config.toml
model = "image classifier"
dataset = "Sentinel-2 satellite tiles (TerraMesh)"
train_examples = 145000
image_size = 64
crop_scale_min = 0.7
horizontal_flip = false
cutout = 0.4
targets = ["main land cover"]
num_classes = 9
arch = "vgg"
norm = "batchnorm"
activation = "gelu"
depths = [2, 2, 6, 2]
kernel_size = 3
stem = "deep"
widths = [48, 96, 192, 384]
downsampling = "max"
label_smoothing = 0.2
loss = "cross_entropy"
init = "trunc_normal_002"
optimizer = "adamw"
lr = 0.0024
beta1 = 0.9
beta2 = 0.999
eps = 1e-08
ema_decay = 0.995
steps = 26100
batch_size = 128
epochs = 23.0
lr_schedule = "step"
warmup_steps = 520
weight_decay = 0.05
Rows from block 2 of a small image classifier, named by matrix and row number. Each number is 128 + 32 x the weight over its row's rms, rounded and kept within 0 to 255. All counts start at 0. After the name is the row's rms in percent of the matrix's.
Before each channel's rows are labels from the 100 images, of 14976, where the channel reaches its highest value: "colour at peak" is the nearest of a few named colours to the mean colour under the peak. Only what is clearly more common there than usual is listed. The data: Sentinel-2 satellite tiles (TerraMesh). In brackets: how many of the 100.
# conv: 3x3 conv (model.blocks.2.conv.weight, 96x48x3x3, each kernel summed), inputs 0-47

colour at peak: black (61)
conv.3 103 [113 126 123 158 157 134 118  85 138 111 102 176  74  91  55  83 156 161 111 128 106  87  78 157 205 140 116 115 159 180 121 137 126 159 122 110  82  91 129 111 138  99 100  93 111 156 110 182]

colour at peak: black (53)
conv.27 105 [152 159 141 112 139 105  92 117 127 162 104 138  93 148 147 159 120 124 133 137 155 182  44 122 131  95 128  85 122  70  96 119 113 174 119 135 159 116 115 133 108 168  80  53 118  40 139 116]

colour at peak: black (63)
conv.0 123 [131 146 159 106 136 135 135  94 131 170  86 185  92 151 123 135 176 147 113 103 157 108 154 143 187 132 115  70 116 121  89 132 147 185 115 100 165  96 120  94 128 140 103 148  89 118 103 235]

colour at peak: white (36); pink (31)
conv.6 056 [137 105 123  41  84 123 174  96 100 152  92 136 136 123 106 126 137 157 126  74  85 224 134 114  97 103 103 152 121  64 127  72 123 141 137 106 103 130 121 179 131 144 155 178 123 130 132 122]

colour at peak: white (31)
conv.77 057 [151 132  99 109 138 148  73 121 107 130 119 123  98  97 137 146 138  68 123 113 161 179 102 147 122 112 105 102 100 107 130 155  19 101 155  87 113 141  65 104  66 119 123 138 161 177 125  89]

colour at peak: brown (62)
conv.25 076 [190 119 200 108 119  93 176 148  90 143 100 161  87 112 150 124 111 127 123 101 123 132  76 154  88 174 120 116 136 126 124 151 136  78 120 133 158 144 173  82 131 173 103 165 167 177 163 188]

colour at peak: white (38)
conv.17 079 [132 165 126 123 126 146 124 104  88 134 104 184 158  93  59  53 153 169 132 149  95 104  97  93  98 144 121  43 165 123 162 111  72 140 155 166 110 126  89 161 150  90 139 114 128 141 112 118]

colour at peak: grey (68)
conv.69 143 [134 117 146  56 138 123 134 119 161 125 113 132 161 150 151 153 138  54 130  98 126 136 137 109 129  60 117 124 143 105 126  84  67 162 126 120 154 128  58 121  47 143 113 124 148 165  61 160]

colour at peak: white (54)
conv.70 136 [110 128  73 110 129  95 127  56 127  98 121 164 157 144 138  82 149 156 148 115 175  18  93 104 182 131 136 138 138 117 173 138 118 117 150 171  93 138 145  70 143  80 137 138 142 131 124 128]

colour at peak: grey (64)
conv.60 058 [125 115 117 116 157 138 113 108 123 109  88 210  41 108 165 122 112  69 132 144 159 144 134 166 173 108 142 127 124  93 141 159 124 118 148 125 132 139  71 133 151  74 126 167  75 185 152  89]

colour at peak: white (32); pink (29)
conv.52 109 [ 98 117  74  66  96 113 167  62 148 126  94 147 122 147 146  95 121  81 168  85 187  98 144 107 106 103 116 133  93 121 142 144  99 132 197 135 126 111 100 103  83  64 157 149 143 153 116  95]

colour at peak: grey (58)
conv.48 117 [189 138 161 153 129 140 154 188 195 158 160 133 163 139 156 120 170 147 161 158 132 141 140 194 190 112 126 210 134 125 145 125 125 126 173 136 123 164 139 164 127 131 160 154 141 177 160 106]

colour at peak: grey (54)
conv.42 112 [ 78 121  85  90 121 116 107  72 152  73 161 140 151 145 182 150 144 111 149 104 175  81 137  72  55 136 154 149 158 152 107 125 107 195 130 168 124 168 143 132 131 144 178  95 150 123 118 140]

colour at peak: white (29)
conv.72 074 [126 146 114  69  75 122 160 153  95 159 113 138 119  95 149 130 123 111 159 121  94 166 137 107  97 123  27 115  45 127 112  80 168 121 100  96 102 137 123 164  82 121 116 171 137 148 159 145]

colour at peak: white (33)
conv.47 077 [148 130 165 147 149 129 148 114 113 105  62 137 162 109 107 160 174 147 105 140  80 126 129  72 157  79 143 136 154 125 204 126  97  74 127 117 142 118  80 124  83 123 114 177 119 189  64 127]

colour at peak: pink (26)
conv.13 109 [113 144 118 141 125 116 145  86 176 151  81 229  76 108 163  98 145  98 191 137 167 112 166  94 158 121 130 134  92 144 116 185 176 131 179 131 130  90 104 130  89 106 119 157 107 117 131 129]

colour at peak: grey (60)
conv.90 095 [112 201 125 147 134 197  51  68 149 128 115 196 109 143 144 145 148 158 142 114 162  53 129 108  80 177 137 110 127 151 125 148 154 144 147 129 112 118 164 127 153 146 131  72 129 109 128 127]

colour at peak: white (28)
conv.1 056 [143  94 135 132 132 148 156 162 182 101 125  95 187 117 106 156  93  35  91 115 101 118 105 167 147 117 114 157 139 117 159 157 178 165  89 115 167 123  89 119 112 141 120 151 133 144  53  80]

colour at peak: orange (61)
conv.10 119 [149 111 132 170 123 129 110 176 105 136 136  96 120 146 114 135 110  94 117 181 115 111 171 167 126 138 107 123  80 106  29 122 121 104 120  67 128  92  97 131 132 168 143 113  87 131  58  59]

colour at peak: black (63)
conv.64 126 [ 80 134 120 127 124 152 165 100 116 129  70 159 102 100 101 133 172 137 151 117 116 135 142  83 138  60 131 106 113 136 178 152 164 120 127  74 146 117  96 175 113  33 140 137  53 125 130 155]

colour at peak: grey (62)
conv.24 127 [124 124 134  37  90 118 138 124 160 163 156 130 150 147 154 157 157  60 134  70 122 134 133 158 168  76 122 140  67 130 153  76 135 160 115  82 128 148  76 120  87  89 152 123 105 136 124 167]

colour at peak: black (39)
conv.62 089 [ 63 132 112 113 167 150 138 128 118 106 111 107 156  60 111 100 171  94 116 134 127 157  72  76 198  65 120 131 106 144 109 119 103 151 115 127 138 112 105 131  72  81 105 138 170 163  99  80]

colour at peak: pink (27); white (26)
conv.11 121 [  0 165 141 122 155 153 156 146 114 107 120 128 142  93  92  96 132 144 124 142 134 135 132  18 143 148 111 135 123 127 146 138 126 118 121 127 138  79 148 163 133  72 113 157 152 128 123 112]

colour at peak: pink (29)
conv.74 068 [100 105 151 119 121 113 164 127  97 148 120 100 104 138 168 106  68 146 142 136  79  97 120 135  93 130 123 164 150  64  53  76 112 184 107 113 158 179 129 128 137 158 140 154 156  63 113  72]

colour at peak: grey (65)
conv.94 079 [130 154 154 127 125 135 137 150 123 117 156  83 108 139 119 181 121 139  91 161  90 141 153 134 126 136 141 100 130  79  12 101 169 154 113 128 154  83 142 153 113 163  55 114 142  98 134 192]

colour at peak: pink (30)
conv.37 117 [129 111 115  52  85 115 127  88 149 113 116 111 104 151 149 110 102  43 136  79 174 130 140 154  94  95  92 128  80 106 136 129  78 128 176 108 120 117  76  80  70 105 146 132 124 164 116 108]

colour at peak: pink (41); white (28)
conv.63 144 [142 121 112  80 142 128 107  68 142  42 133  84 139 133 148  71  76  72 125 105 177 147 133 154  98 161  95 132 131 100 126 125  56 130 167 143  74 126 128  85 125 147 144 135 146 165 134  95]

colour at peak: grey (58)
conv.38 119 [130 170 159  93  89 147 164 143 147 184 109 132 116 118 138 178 153 136 110  54 100 110 134 164 146 106 129 161  96 129 188 138 139 144  90 116 212 171  79 139 132 117 103 152 104 121  90 181]

colour at peak: pink (57)
conv.23 096 [123 109 104 151 135 143 160 179 123 130 106 124 112 124  98 124 118 122 123 167 107 126 135 171 157 128 141 150 156 105 100 107  38 142 149 112 196 143  35 164 163 142 131 118 116 142  59  69]

colour at peak: grey (53)
conv.55 097 [ 96 194 178 102 165 177 176 107 161 134 129 166 118 110 114 124 103  99 125  96 158 172 156 118  63 164 105 124 100 183 126 149 138 186 105 150 132 121 132 171 137 177 151 173 168 116 119 160]

colour at peak: white (75)
conv.91 071 [179 111 140 110 100 149 136 125 139 145 113 113 127 101 129 134 163 134 121 105 137 176  87 138 112  87 108 144 172  75 145  93  31 114 161  88 119 165  66 119  73 129 151 189 157 117 116  84]

colour at peak: black (76)
conv.71 116 [144 114 141 118 127  34  58  52 124 171 106 154 103 119 152 172 135 136 101  55 133 110 100 158 152 145 139 115 130 121 126 140 136 124 110 147 162 145 144 112 125 154  67  73 118 103 147 172]

colour at peak: grey (65)
conv.67 093 [147 175 138 140 134 151 166 136 188 167 165 143 155 145 125 148 128 114 143  89 200 159 179 140 125  81 140 153 116 176 177 183 144 109 169 139 127 137 135 176  84 110 176 168 148 176 155 121]

colour at peak: pink (34); white (27)
conv.93 080 [116 122 118 102  96 106 181 104 129 137  97 133  99  78 163  26 138 110 126 101 115 126 155 127 132 123  29 143 133  97 161  37 142 123 107 148 116 162 116 138 130 128 111 163 128 134 152 117]

colour at peak: pink (28)
conv.73 093 [132 103  89 141  94 144 126  91 128 121 121 134  87 129  99  69 145 139 137 140 173 103  69 172  95 104 134  84 104 140 170 158 138 116 160 114 111 198 110 152 157 134 200 108  52  88 142 102]

colour at peak: grey (54)
conv.51 115 [125 113 108  29 128 122 131  82 154  80 136  98 164 136 155 116  95  43 124  57 165 126 138 144 126 117  96 159 114  88 136  75  78 132 145 122  93 135 124  82  95 116 143 124 138 152 122 117]

colour at peak: white (47); pink (30)
conv.85 151 [123 145 144  55  59 141 127 147 137 155 119 142  82 145 119 120 122  45 128 124 132  99 140 162 151 108  69 152  42  97 138 137 127 118 121 129 138 130  47 151 130 131 126 136 117 114  64 134]

colour at peak: grey (62)
conv.34 122 [128 137 121 130  93 126 133 158 151 150 160  30  93 138 123 158  81 122 149  50 142 114 147 128  68 115 137 142 120  73 122 144 137 122 148 105 153 123  92 129  80  86 160 124  88  53 110 108]

colour at peak: white (34)
conv.9 126 [110 152 164 165 108 156 125  89 134 106 116  67  76 123 101  92  69 115 136  90 142 167 149 100  67  91 121 118  96 144 183 184 164  75 151 107 151 116 117 134  88  74 132 149 121 163 133 108]

colour at peak: white (48); pink (29)
conv.66 127 [109 147 119  62  81 132 163 131 125  76  99 149  93 123 119  29 127  79 137 150 129 113 157 112  90 163  57 145 122 131 137 110 107 125 142 188  81  93  94 132 141 138 136 176 131 122 111 102]

colour at peak: white (47)
conv.41 081 [108 100  82  94  93  81 171  75 166  90 108 181  70 122 127  28 137  98 124 105 155 146 105 163 119 126  87 165 100 105 113 123  89 146 169 141 109 120 108 111 121 106 152 151 132 150 156 110]