A small image classifier, trained from scratch.
Training: 26100 steps, held-out accuracy 80%.
Data: trained on Sentinel-2 satellite tiles (TerraMesh), 23.0 epochs.
Rows from block 4 of a small image classifier, named by matrix and row number. Each number is 128 + 32 x the weight over its row's rms, rounded and kept within 0 to 255. All counts start at 0. Numbers have three digits each.
After each channel's rows are labels from the 100 images, of 14976, where the channel reaches its highest value: "top examples" is what is common among them. Only what is clearly more common there than usual is listed. The data: Sentinel-2 satellite tiles (TerraMesh). In brackets: how many of the 100.
# conv: 3x3 conv (model.blocks.4.conv.weight, 192x96x3x3, each kernel summed), inputs 0-95

conv.22:160106154127121138159084089164140180145125106150157173085100177165115095122105102130161179143122099106214097137116135104121161097181131110093105115069121106147134086114105134163137168176143092121154182174065156045149146082171095121123084072094096156080105106124132120137146100081164131128
top examples: clouds (78)

conv.48:133098129131101124126141137061158050145117135052141137118111118138127138153138081093083128162106120153119042089111119156089121080130153077124142171073060136151113075127145107118109149084103129110078031145118143143119119144075146115118050138156141133118120139127106114146128132035132113123
top examples: main land cover: trees (61)

conv.36:081166104149103102067125080130095111108119101144069072107152144086121120072144122135118089067094111171126095156134092083133110116075095092165098163121092136090125069173115134108155025060128127158167070110146140108108110109095110105130118081141092153149116144067128135171133145116123144151
top examples: water (92); main land cover: water (61); flooded vegetation (26)

conv.69:147112159129078115097122089105147014182109088142185129145108114167119127074137128090165110171106095111102088175135106140144149108159121080088141152096078138122105067154126123102147085071106105169160077172171095139141135137086108100107087112149165120139158134143118109128143133068132050129
top examples: bare ground (53); main land cover: bare ground (34); main land cover: water (33)

conv.5:131122068101120128120082107063088127100135158134139093091154137185132117120094048088057183142124087103146103153132105166122131075147177108144016115121107067117150148148092127119094156122138168138125131165081117180174140173133144149133130115097148105148138098124101122089141095095071137099
top examples: trees (100); main land cover: trees (93)

conv.90:160116169113137065121131193128097095115138085189104136126071134139087119106099123117146091148146098105125123172029142139111076160064067110126164095172124133129113123150103135041115135157090075096155137156165123175128053140100176066103137124131108110109155113118105118130094133106154113124
top examples: clouds (70); main land cover: clouds (40)

conv.84:140088119117143096104141180139113103114134057136115133113060122107091128098082119130130073138118082129067142141065086127105104139116090130132142104137134116151035105125086108084095121108115022066136130111107143195125084139134164089109107105142122124092047121100088130089115126123111102104
top examples: bare ground (74); main land cover: bare ground (59)

conv.57:147090143092045107054072147121156115131091088138132114107079063130126133145139114083080076145104111059087140143053104116112110121116114106092122089150123121146139104072113072111062112135171087087125114149139099098120083118146176097128104097170098145107075127101120087139148137103086137094
top examples: trees (95); main land cover: trees (84); clouds (57)

conv.117:137099109128110081109166168132068050058158123196098129073077149154090128096112109108117136175155092091070111134092148128129085126087132123145133139170114108111082108138148125037140115136088084118154135168153152150159081161086165130058125106128129116120082121121134078122111119084085102115
top examples: bare ground (57); main land cover: bare ground (42)

conv.140:130075136119108159142193100098226144158179112136137192142090126149135100132092122118100163119119177057148130085127136050100169115137130124160139132126109135150102183148133092165142053125140071092075124158099052065126109118120143158131135135093152125136095118084117152166146108119163121116
top examples: crops (77); main land cover: crops (70)

conv.190:143143135117154106172097146110128081137106139145129145157149115150110124129104159156171145131166158139101088143139159087145056155132118102068138106087072126135111104003139147114141154124137117154164094142110113072130134014114131129103089103101155112123150118187144092135060102070121087133
top examples: bare ground (58)

conv.139:143110147153139084128144188115123114132158055107113105167088151125082146136100136139147086111101094115123120151081111061119111133088035104103139066149111128148111107169100145049101138139128059085148123120102099095072066108139182055136113113146130144102175143075090106125121156105146120137
top examples: water (74); main land cover: water (70); clouds (54)

conv.147:117134137117114085137166190142116061131155131150123095140138093115149097139119124147203104120174108219147091112104120135110102151118123127084104133188098116194101067144146127148161156165128138154128070124086155077153131123095162096130099145097081117098134136112129100103071110063090037145
top examples: built area (69); crops (66)

conv.24:145100130122101131088092149116139121131136170154107076137124143143126151172115130140086142110143098115167106116098051127142117141131164101139087074157095068152165150074090098138026098137183131131123086161107115122172095159146215144129081127164122178156103122137109117082141133082061131067
top examples: trees (99); main land cover: trees (70); clouds (58)

conv.171:141159148088094146094108107153191119169140128115136081182104087126076110094092187153158132118142123091197146093115150119102143166163140140138093133123144090112136156053120135165134118163104083100084161120139105116177111089136077101074134093097120123149129050146112051064111101119172117085
top examples: crops (65); main land cover: rangeland (44); main land cover: crops (42)

conv.130:142147141106083145038092084141097160138146153150132071162130094140142103081084170163121158139142068100162125079163105119125133157144152121158108110119115060105156098079073104137058061126138129123122103138144111144139138139122087169118108089088147110146104053129148106081152096114114142040
top examples: trees (89); main land cover: rangeland (49); main land cover: trees (45)

conv.49:150122125118132060126114134122064078061132139234119126079134141193079129130149091102099190151167085083112101168104164097154065109098119115091150121165102124070114129123132121041113124153118128146153144204137135089116102120103181123088154128136112119134115117121100113129121131083111117149
top examples: bare ground (68); main land cover: built area (37); main land cover: bare ground (25)

conv.138:175118157104146094132089094123089099134116120154142144122124128193104100110090117137144155160137123123028139130113159082139001159128125148108174138119141116122054120080157153082123120135120092145151134192139116119155116051121151130094133117098176116087128102152167079141060104140122121122
top examples: bare ground (82); main land cover: rangeland (49); main land cover: bare ground (38)

conv.96:159109130119127145080137099120146099149172098033121079100118124142151141098117058116121122123060092119146133086113141148048137111140128162138067130086157099140154150081100130157107135149057149017166152133153105115182122102096116110105149104128098136124162061152143103085112122136143127101
top examples: clouds (94); main land cover: clouds (41)

conv.126:160112148105161160121104071125115150162109086100135125131130115150188127160120113124150094124088130110085146127107078126154120143134117165110108099014150109136160129066121110167137074063157143092224116157137080083182137142162114136133079125141151124079178104199106143109149103151115097117
top examples: flooded vegetation (58); main land cover: flooded vegetation (40)

conv.78:133153083112085064181127142117055131136137148149126120133124145183126166165169109130147187153146161136115151178133081090125064103157150198086122110098172132137097143092175133110201100117158127163111117177098108079187109107132112180127122130104126093157151118176136125104079095149174122186
top examples: built area (65); crops (64)

conv.67:144171090115152103123110088057080113127107127131150138075153153172019141117134090127114195083105097102170123122118119093109102097162110148144110107108125110098111087134143156149128099155093135115105137185094071102126140127127176083132173102174081165157115082088057154107150153116188132148
top examples: water (75); built area (68); main land cover: water (38)

conv.118:127113110154130117123096154128093076126142135154163063095123180193053157133158075085136169094115084077196128209134140127122152106163150122089086102174135134087133148163102123132142131161099130150130155177106107113175132125118156097056155132134132134165141120141083098101122150113123038166
top examples: built area (62); clouds (46)

conv.158:156125153131177139130105128207164093195126102176170140056109146157118116067097082129159158161167110145110140148101137112126148168173120149133147169105163127128066095133116112177136132096111095147100236149103155093149127078153107105084094090111148122074098125165153084126107116124092103129
top examples: clouds (64)

conv.186:154096128138116148123093171141125079154162139150168049119125152183055154141180089122120158124119109122184156174138109117126130172153151150122085106154175133128114143150141157171195127157110118154124154194122101124183141127126150071048161143135160140132131131162098063100117141145149051179
top examples: built area (64); clouds (59)

conv.124:107119141145128093143122121148110180110141111154083101141109179084108155130150144136186071101148119162103171143037138097146052128096055175127132117137186137179108131124109135112121112138134116138150156082160135115081053078147096110095152141127064138104156137124125078113063156186122172137
top examples: snow or ice (96); main land cover: snow or ice (93)

conv.60:124092139108099102041095086130093114147096104117148114121103101138142121091101135112139091141093061096067138100113055120132119102141127122116138145110120115100071080119059064085062044070149099137154101142129106149116119132132081146116082087149138120101031118123111115122126123121125093112
top examples: bare ground (84); main land cover: bare ground (58)

conv.166:085139043119096074121168142116068081003154139154073152057123129108097122099098093103102141130137099075097090128138148124122105088086135130126088147120106110081132128134144116045122131133105134127152118121124119141140107149085121148052111122116119124145118120141160069119117100076101100098
top examples: main land cover: water (30)

conv.178:123152078093093106082125090119163108143127119107128075157143105111064108078116140139122132126149095128139129085124127111087068134130126135111061102077134104126098130088150155150127135143130121093085147124103096124142131087135043075082124124071121105122124114149099006065058091127170126116
top examples: main land cover: rangeland (56)

conv.83:133136149106111099072146182109119071194101135150140103097124105148157084082144093112129156130146104151109130107098061116102131220154177113119131123126092135095122117140118078122141090003157159167115100154109104121200106158165122143131125104085119079108155104128140109120116066120136125173
top examples: clouds (68); main land cover: trees (48)

conv.88:126120138130051109089141089083157022160115117138162137144126115154102117083133141115149114168124094140119064157141110124129145090140122064096131152093066141133100061151130123093132073050098119166105047159152104134128132130070115113088088116144163124154161143127112105136139119055120094128
top examples: water (89); main land cover: water (88)

conv.160:130123087085126102116129159098158062133150119087113136143108121086071108117090129147123144110151123157128125096078145087084088136130131160134126126094147100171100103029148159135147148130029102082080132101119098046144106052083132092086148128074106122107124088126129088111103102127168109108
top examples: crops (89); main land cover: crops (81); built area (74)

conv.27:132092058145151117145170173085155088100116110123172099108141113128116140159135101135079117156146095148106088152121084069161134061157102068067118120165067117128064092128118141112128159096128113142098091121051168106097151099135221094124125123160142150101155151130065135136146143086103092129
top examples: water (93); main land cover: water (73); flooded vegetation (27)

conv.61:165079108138110154127141166123157085179209118108141084099095164161085139113103075127113157140099095105173148101123118095083121162149147160183094176155163109167079138142150127176173122145071083131086143172119087123196128089109175093068150107116130134126111103137141065116139127144185093129
top examples: clouds (94); main land cover: clouds (28)

conv.189:126151118050116111120116149092141098138146142083133179121136079148161061132121089106105162137092122167175083123111146176058130079155170109127092152152086142162153117175130125128124122138118162115104075136076142143150135157102129175154085101040114090158142085087106137128135045063123144125
top examples: trees (96); main land cover: trees (87)

conv.97:130124142129036102075135073107156038170120124129164109152129119157109115056143139115154115175118095149135086151140100136115146107149134086108114156082091137137108064158143141092146058047098135167099062158150108138142129128075084116097093103144165124155175142123117100131134127069135112134
top examples: water (86); main land cover: water (77)

conv.100:160114131120075109124106130104158065143118138152186086144170127177088119109141119120115178146145089115156108160144129115146125150153138114041095098140111114122126113132144176146168173150133154158131133175129097083150168039136104070098146132127140130108143132158082028110073120087138044139
top examples: built area (97); crops (90); main land cover: crops (68); main land cover: built area (27)

conv.175:155072137139068110059154083104163064166123106070165157118100123164144134114160080075112121184084105107111098118131111168092156097142147121095122146001110153139114108154119069095083090075123134124132087166148110134140125145089120110089084134157157136139136152141108109157137122084115125143
top examples: water (96); main land cover: water (95)

conv.41:152070105151115146138135122145163125175192141137134115090119174131089143107100083117133145119121104144154153151107129108110111105149118155209085174147178111197081131140156149175181106160092109150080157150142107117167109066116137099027180149116108148149106120133138044115100130166166150110
top examples: clouds (78); main land cover: clouds (47)

conv.71:131091110116140146157129107087216158102142114090130160143103112102109105173104123152081118112139172067142139147134137051106154101136126141115168088111141143131104157000133106125101130138083083067076137084128125075143116070137156140108150155109179137133083138112140134171158085139112121133
top examples: crops (66); main land cover: crops (45)

conv.106:121107104108099103075156156100177097119120062103121178103068078099067109123108125130119074125122134081087142174094074082095144122108105091104150117124105128161101109113127134068109102075131028080095099107138075126126083120149161058132103131152130144119114135094126142122159093110120062110
top examples: clouds (66)

conv.43:157060095142136167138157120116166121162182143176144140177114136166116147128111137151108155155166121080099124143136132065121118147139108139180137152134133118150000151133132093166127111146113091176067149164103145119124126130108172118110148144146157137166012141124134119162089135124091153119
top examples: main land cover: rangeland (54)

conv.149:139155156124104145115082195090156138162107132147131119097145147126093125086134123140131162137181130121083174115129069079134124223158158151164158154118135119129083192084132162172157124015158125170127121137122076137177118103183127104127164140109188125094118138143143115133163129181148141172
top examples: clouds (59); main land cover: trees (44)

conv.161:133151135072135095142130075130147135123113135166103185071101079145070102136092071106137166129202178106169122162100181105144128082126089105094131090094107136117107039086133095069109094182127108115089136153120115059113092126148139130132095116102117109173109085128121181123136108090176135127
top examples: crops (78); built area (68); main land cover: crops (56); clouds (42)

conv.148:080120129149138083122163131122127071118163117122119102125085139156052137117163109063144137128141090022134090152140146113130175094129140088081099105136076132094102113145108117043126102150087104119123126151109110105149090132119165116068096065141141119151148133132116077098142123050131056155
top examples: water (75); main land cover: water (67); clouds (57)

conv.165:143087159132109128143196133149118112124202042104098159077090128093177122125081076110139107143126092106103113066129185095113149133097084108122133195163108104129105180131111096131120167194140115091133138109119179091161120090131199091073125110129139139111106119137169089142076113102125132089
top examples: clouds (90)

conv.132:116078110105123127104108124106076102111122104109132124132091089097125120114063130114139072137103069104052107100126082155097122097128116090131124133115099112117041103117053060109101114117099097118102108091107147174105129147090134119108106124129140100113019089140122117098109127104056083074
top examples: main land cover: trees (59)

conv.133:165102152119140098125089065123071108138117109131153130134123138191129119107081120132142150163116103099018138109116125085139023145139132150091148139119141114121007131086138124097135116127133090139143131195130122136156131069132138132110116104103166113066088111149152078129071119139119130114
top examples: bare ground (82); main land cover: rangeland (52); main land cover: bare ground (43)

conv.114:131176092085127102187093139099142161122077152121125194134124114134149064150133135146149145159170222133140103154122202110116120097153150125105144120112101146106113127093077073101061107121110128135081103103089146121139112131108113172106107102065133067183137139149107177154104072096169178145
top examples: crops (98); main land cover: crops (94)

conv.121:121135115119108117028123055157125118128130101099114070114125107110124119041116128130140097104110089136141132083124048093114117122125118164146085100061136105119132100121113113123099010067143123111144095119102079110135112128130032117091070094136113133126132125125127098096118096130125127121
top examples: main land cover: rangeland (49); flooded vegetation (27)

conv.94:091173086108121148172117151117162149121105128092105151109113114124112100153143140149129123122161221135140109126148181039108155140137091108122117099144101135090095143120047069128051092142136082136062117100076168077105116141116158147083111080106134096190133144119114146180151093089139155147
top examples: crops (66); main land cover: crops (62)

conv.180:142145119104145123156153170104170106155130137057144166129123113141172098155126108135121138159124181187133060103127148140064118092159172117125134183117080141156136088113155114151138135114065140096105039145055154109157153120058124162129053110101135105126144123148119150143113083066176173133
top examples: crops (99); main land cover: crops (84); built area (79)

conv.80:155177124085149140146124196141195125181128148102174144173145114151153093143133158175166164163149154197153092116131144118084124150186174125107115140143107126178116076105159148184154134132072133118107083153076140086163175108084124149140092104065134096127155105143100136105115071076180141122
top examples: crops (100); main land cover: crops (92); built area (91)

conv.55:123133143132129150097137156110144131126183085077113119162073134062052159118122172138157064087041084079174127131138168133041147133114112129127116074141140132153156136134101117136095146178061109062119148071151097120146118169096176077109147138132122119171133101142131104083145140122135126119
top examples: clouds (98); trees (88); main land cover: trees (54)

conv.101:126145055084132084070097076109102137128101133128140117150167093117099101087151125129090137161166098121116121094124076119101046138127136111111090092101118137098039109129146144122120117114123151098080126135083114154128143093132056096121107126061131062125098137127058065109077074125153136156
top examples: main land cover: rangeland (54)

conv.15:092147131126137153099116117160105070053154127184129062087130095142097166131120141125107165114123104078174113139147120125190137126112158126145088155101113105083183039025138122100097105107115125118178127175151126100161123149096176123114114119160122142150113073169158148118181151103162090102
top examples: water (97); built area (62); flooded vegetation (41); main land cover: water (40)

conv.59:045182146104125115085068114135082105142113115129099074151127119079085144159155170102148117111179078062166114163105082106174132126128147075109102174174079113119138086120086088083090134152116108144077104104094113129121113104131153088154144105129068137137135116108161105113170133069187106098
top examples: water (97); trees (93); main land cover: water (57); flooded vegetation (43)

conv.37:127118124104097073076121045118076129124056154106146189102162125132153111075160103090105155153139153127072101139096129162093097101151177107107111141123102155115100150161179151120195136126117184173145120140106114197156139102102062123119133094101110106103075135120087146144061122105091098148
top examples: main land cover: crops (41)

conv.66:118108096075038111107073057099138130088130137170116168099092084129089074152096112151109175154143116112127161197075116135131080082144184161127137136175119133144105138139173097135147088140188111122090086123077152139156082141188152157109115113054122119153087131095107128132124099119142116128
top examples: clouds (55)

conv.188:136147118098143110162143168104158113148128143046137175120123116142165087157126095122115146161120179199137068099116156154062109078158176127128140191122088145158130095126155116136131140115082145095086049146052163124151138127073121167133066114092123102134138125126116149152111079074175177134
top examples: crops (100); main land cover: crops (87); built area (78)

conv.122:133079107089101094089087069110103107124099089085130134102107142112122102109062083107101099131097083129060138119058106120100039111147160135083141121125144081134038149125122113130106103121104100081129124121114128147175113082130143136078117097108117110048075112129105094116074095142125126090
top examples: bare ground (61); main land cover: bare ground (31)

conv.155:081111110119062139113144141107159057117091126115154125072106107131079122135157095051111108139117086124132057163136156129133176043141140049073101133154046137134113106141117102131116145132127116151134074135138130106131131150097166106080097133145146135138144135138105106146177122037101075114
top examples: water (85); main land cover: water (77)

conv.151:149167149069120140112061098109115144117100111145155167120142069136179072159170159129141155116108067121169090124124137133128144139167148064090145119184058147103161163122126127144125118157165117131119086129112138122148166155138195152155104117041107112127124128092096142138169053078053116141
top examples: clouds (64); main land cover: trees (57)

conv.176:100139085112100091112110088143119113124100126114116087146149113113069118073085157134120123111139099129093133098138134111108035137117118129097072120087131098125097108072143153133121136133142118128123146120104107120127136065140041102077114105084123108102111104157148000073068106132134115096
top examples: main land cover: rangeland (64)

conv.9:000089087151131101134157138169116148066149106101055105070075168074095136128147083063104071107105156139124140125110106117128129120088090158133095147131142132155104141159140115091134093134167091120129132059080152127138061132151150108102111090130128137121116147104113120119097116134096153141
top examples: snow or ice (95); main land cover: snow or ice (90)

conv.21:137148128027133132126096151111152133154127133083153157136139066136151054146133115130118155126108110171171092104119144163049133127169154118115106130160099114161143147157139143164134129150111151108092100131086143138150167159106139148164104114020128075137147081090090134110141029080096130109
top examples: trees (99); main land cover: trees (90)

conv.105:149075093141141117135186178077172115115156118038157165123128147063105154154139108152114104127092110155137114148143132083028119087139122107094151097112120142184089114147163139127147130137050121069053121082090098082100156109105197107121120166130160134135120141104093139137123127119133097123
top examples: crops (91); main land cover: crops (85); built area (67)

conv.95:165114143117099106141119155130148089145115149152171116129194111178140114133133118132146177144152095139138139176124138130152125148157148115037113090171124120141139154104152179143183175142147174157164143177153122080161161041157134108098158159110126123091163149154104050097082108133107028142
top examples: built area (97); crops (92); main land cover: crops (62); main land cover: built area (27)

conv.141:119128166136104130073127089154111101126159117129099081141094129131093123073056166132156118096111095088162134116161152093130139160111132179157121136105141080119189103130114114115137028136153087154163113142150095102173101140125070130040097100120162139158141106148173038103141123114145111070
top examples: water (73); flooded vegetation (49); main land cover: flooded vegetation (32)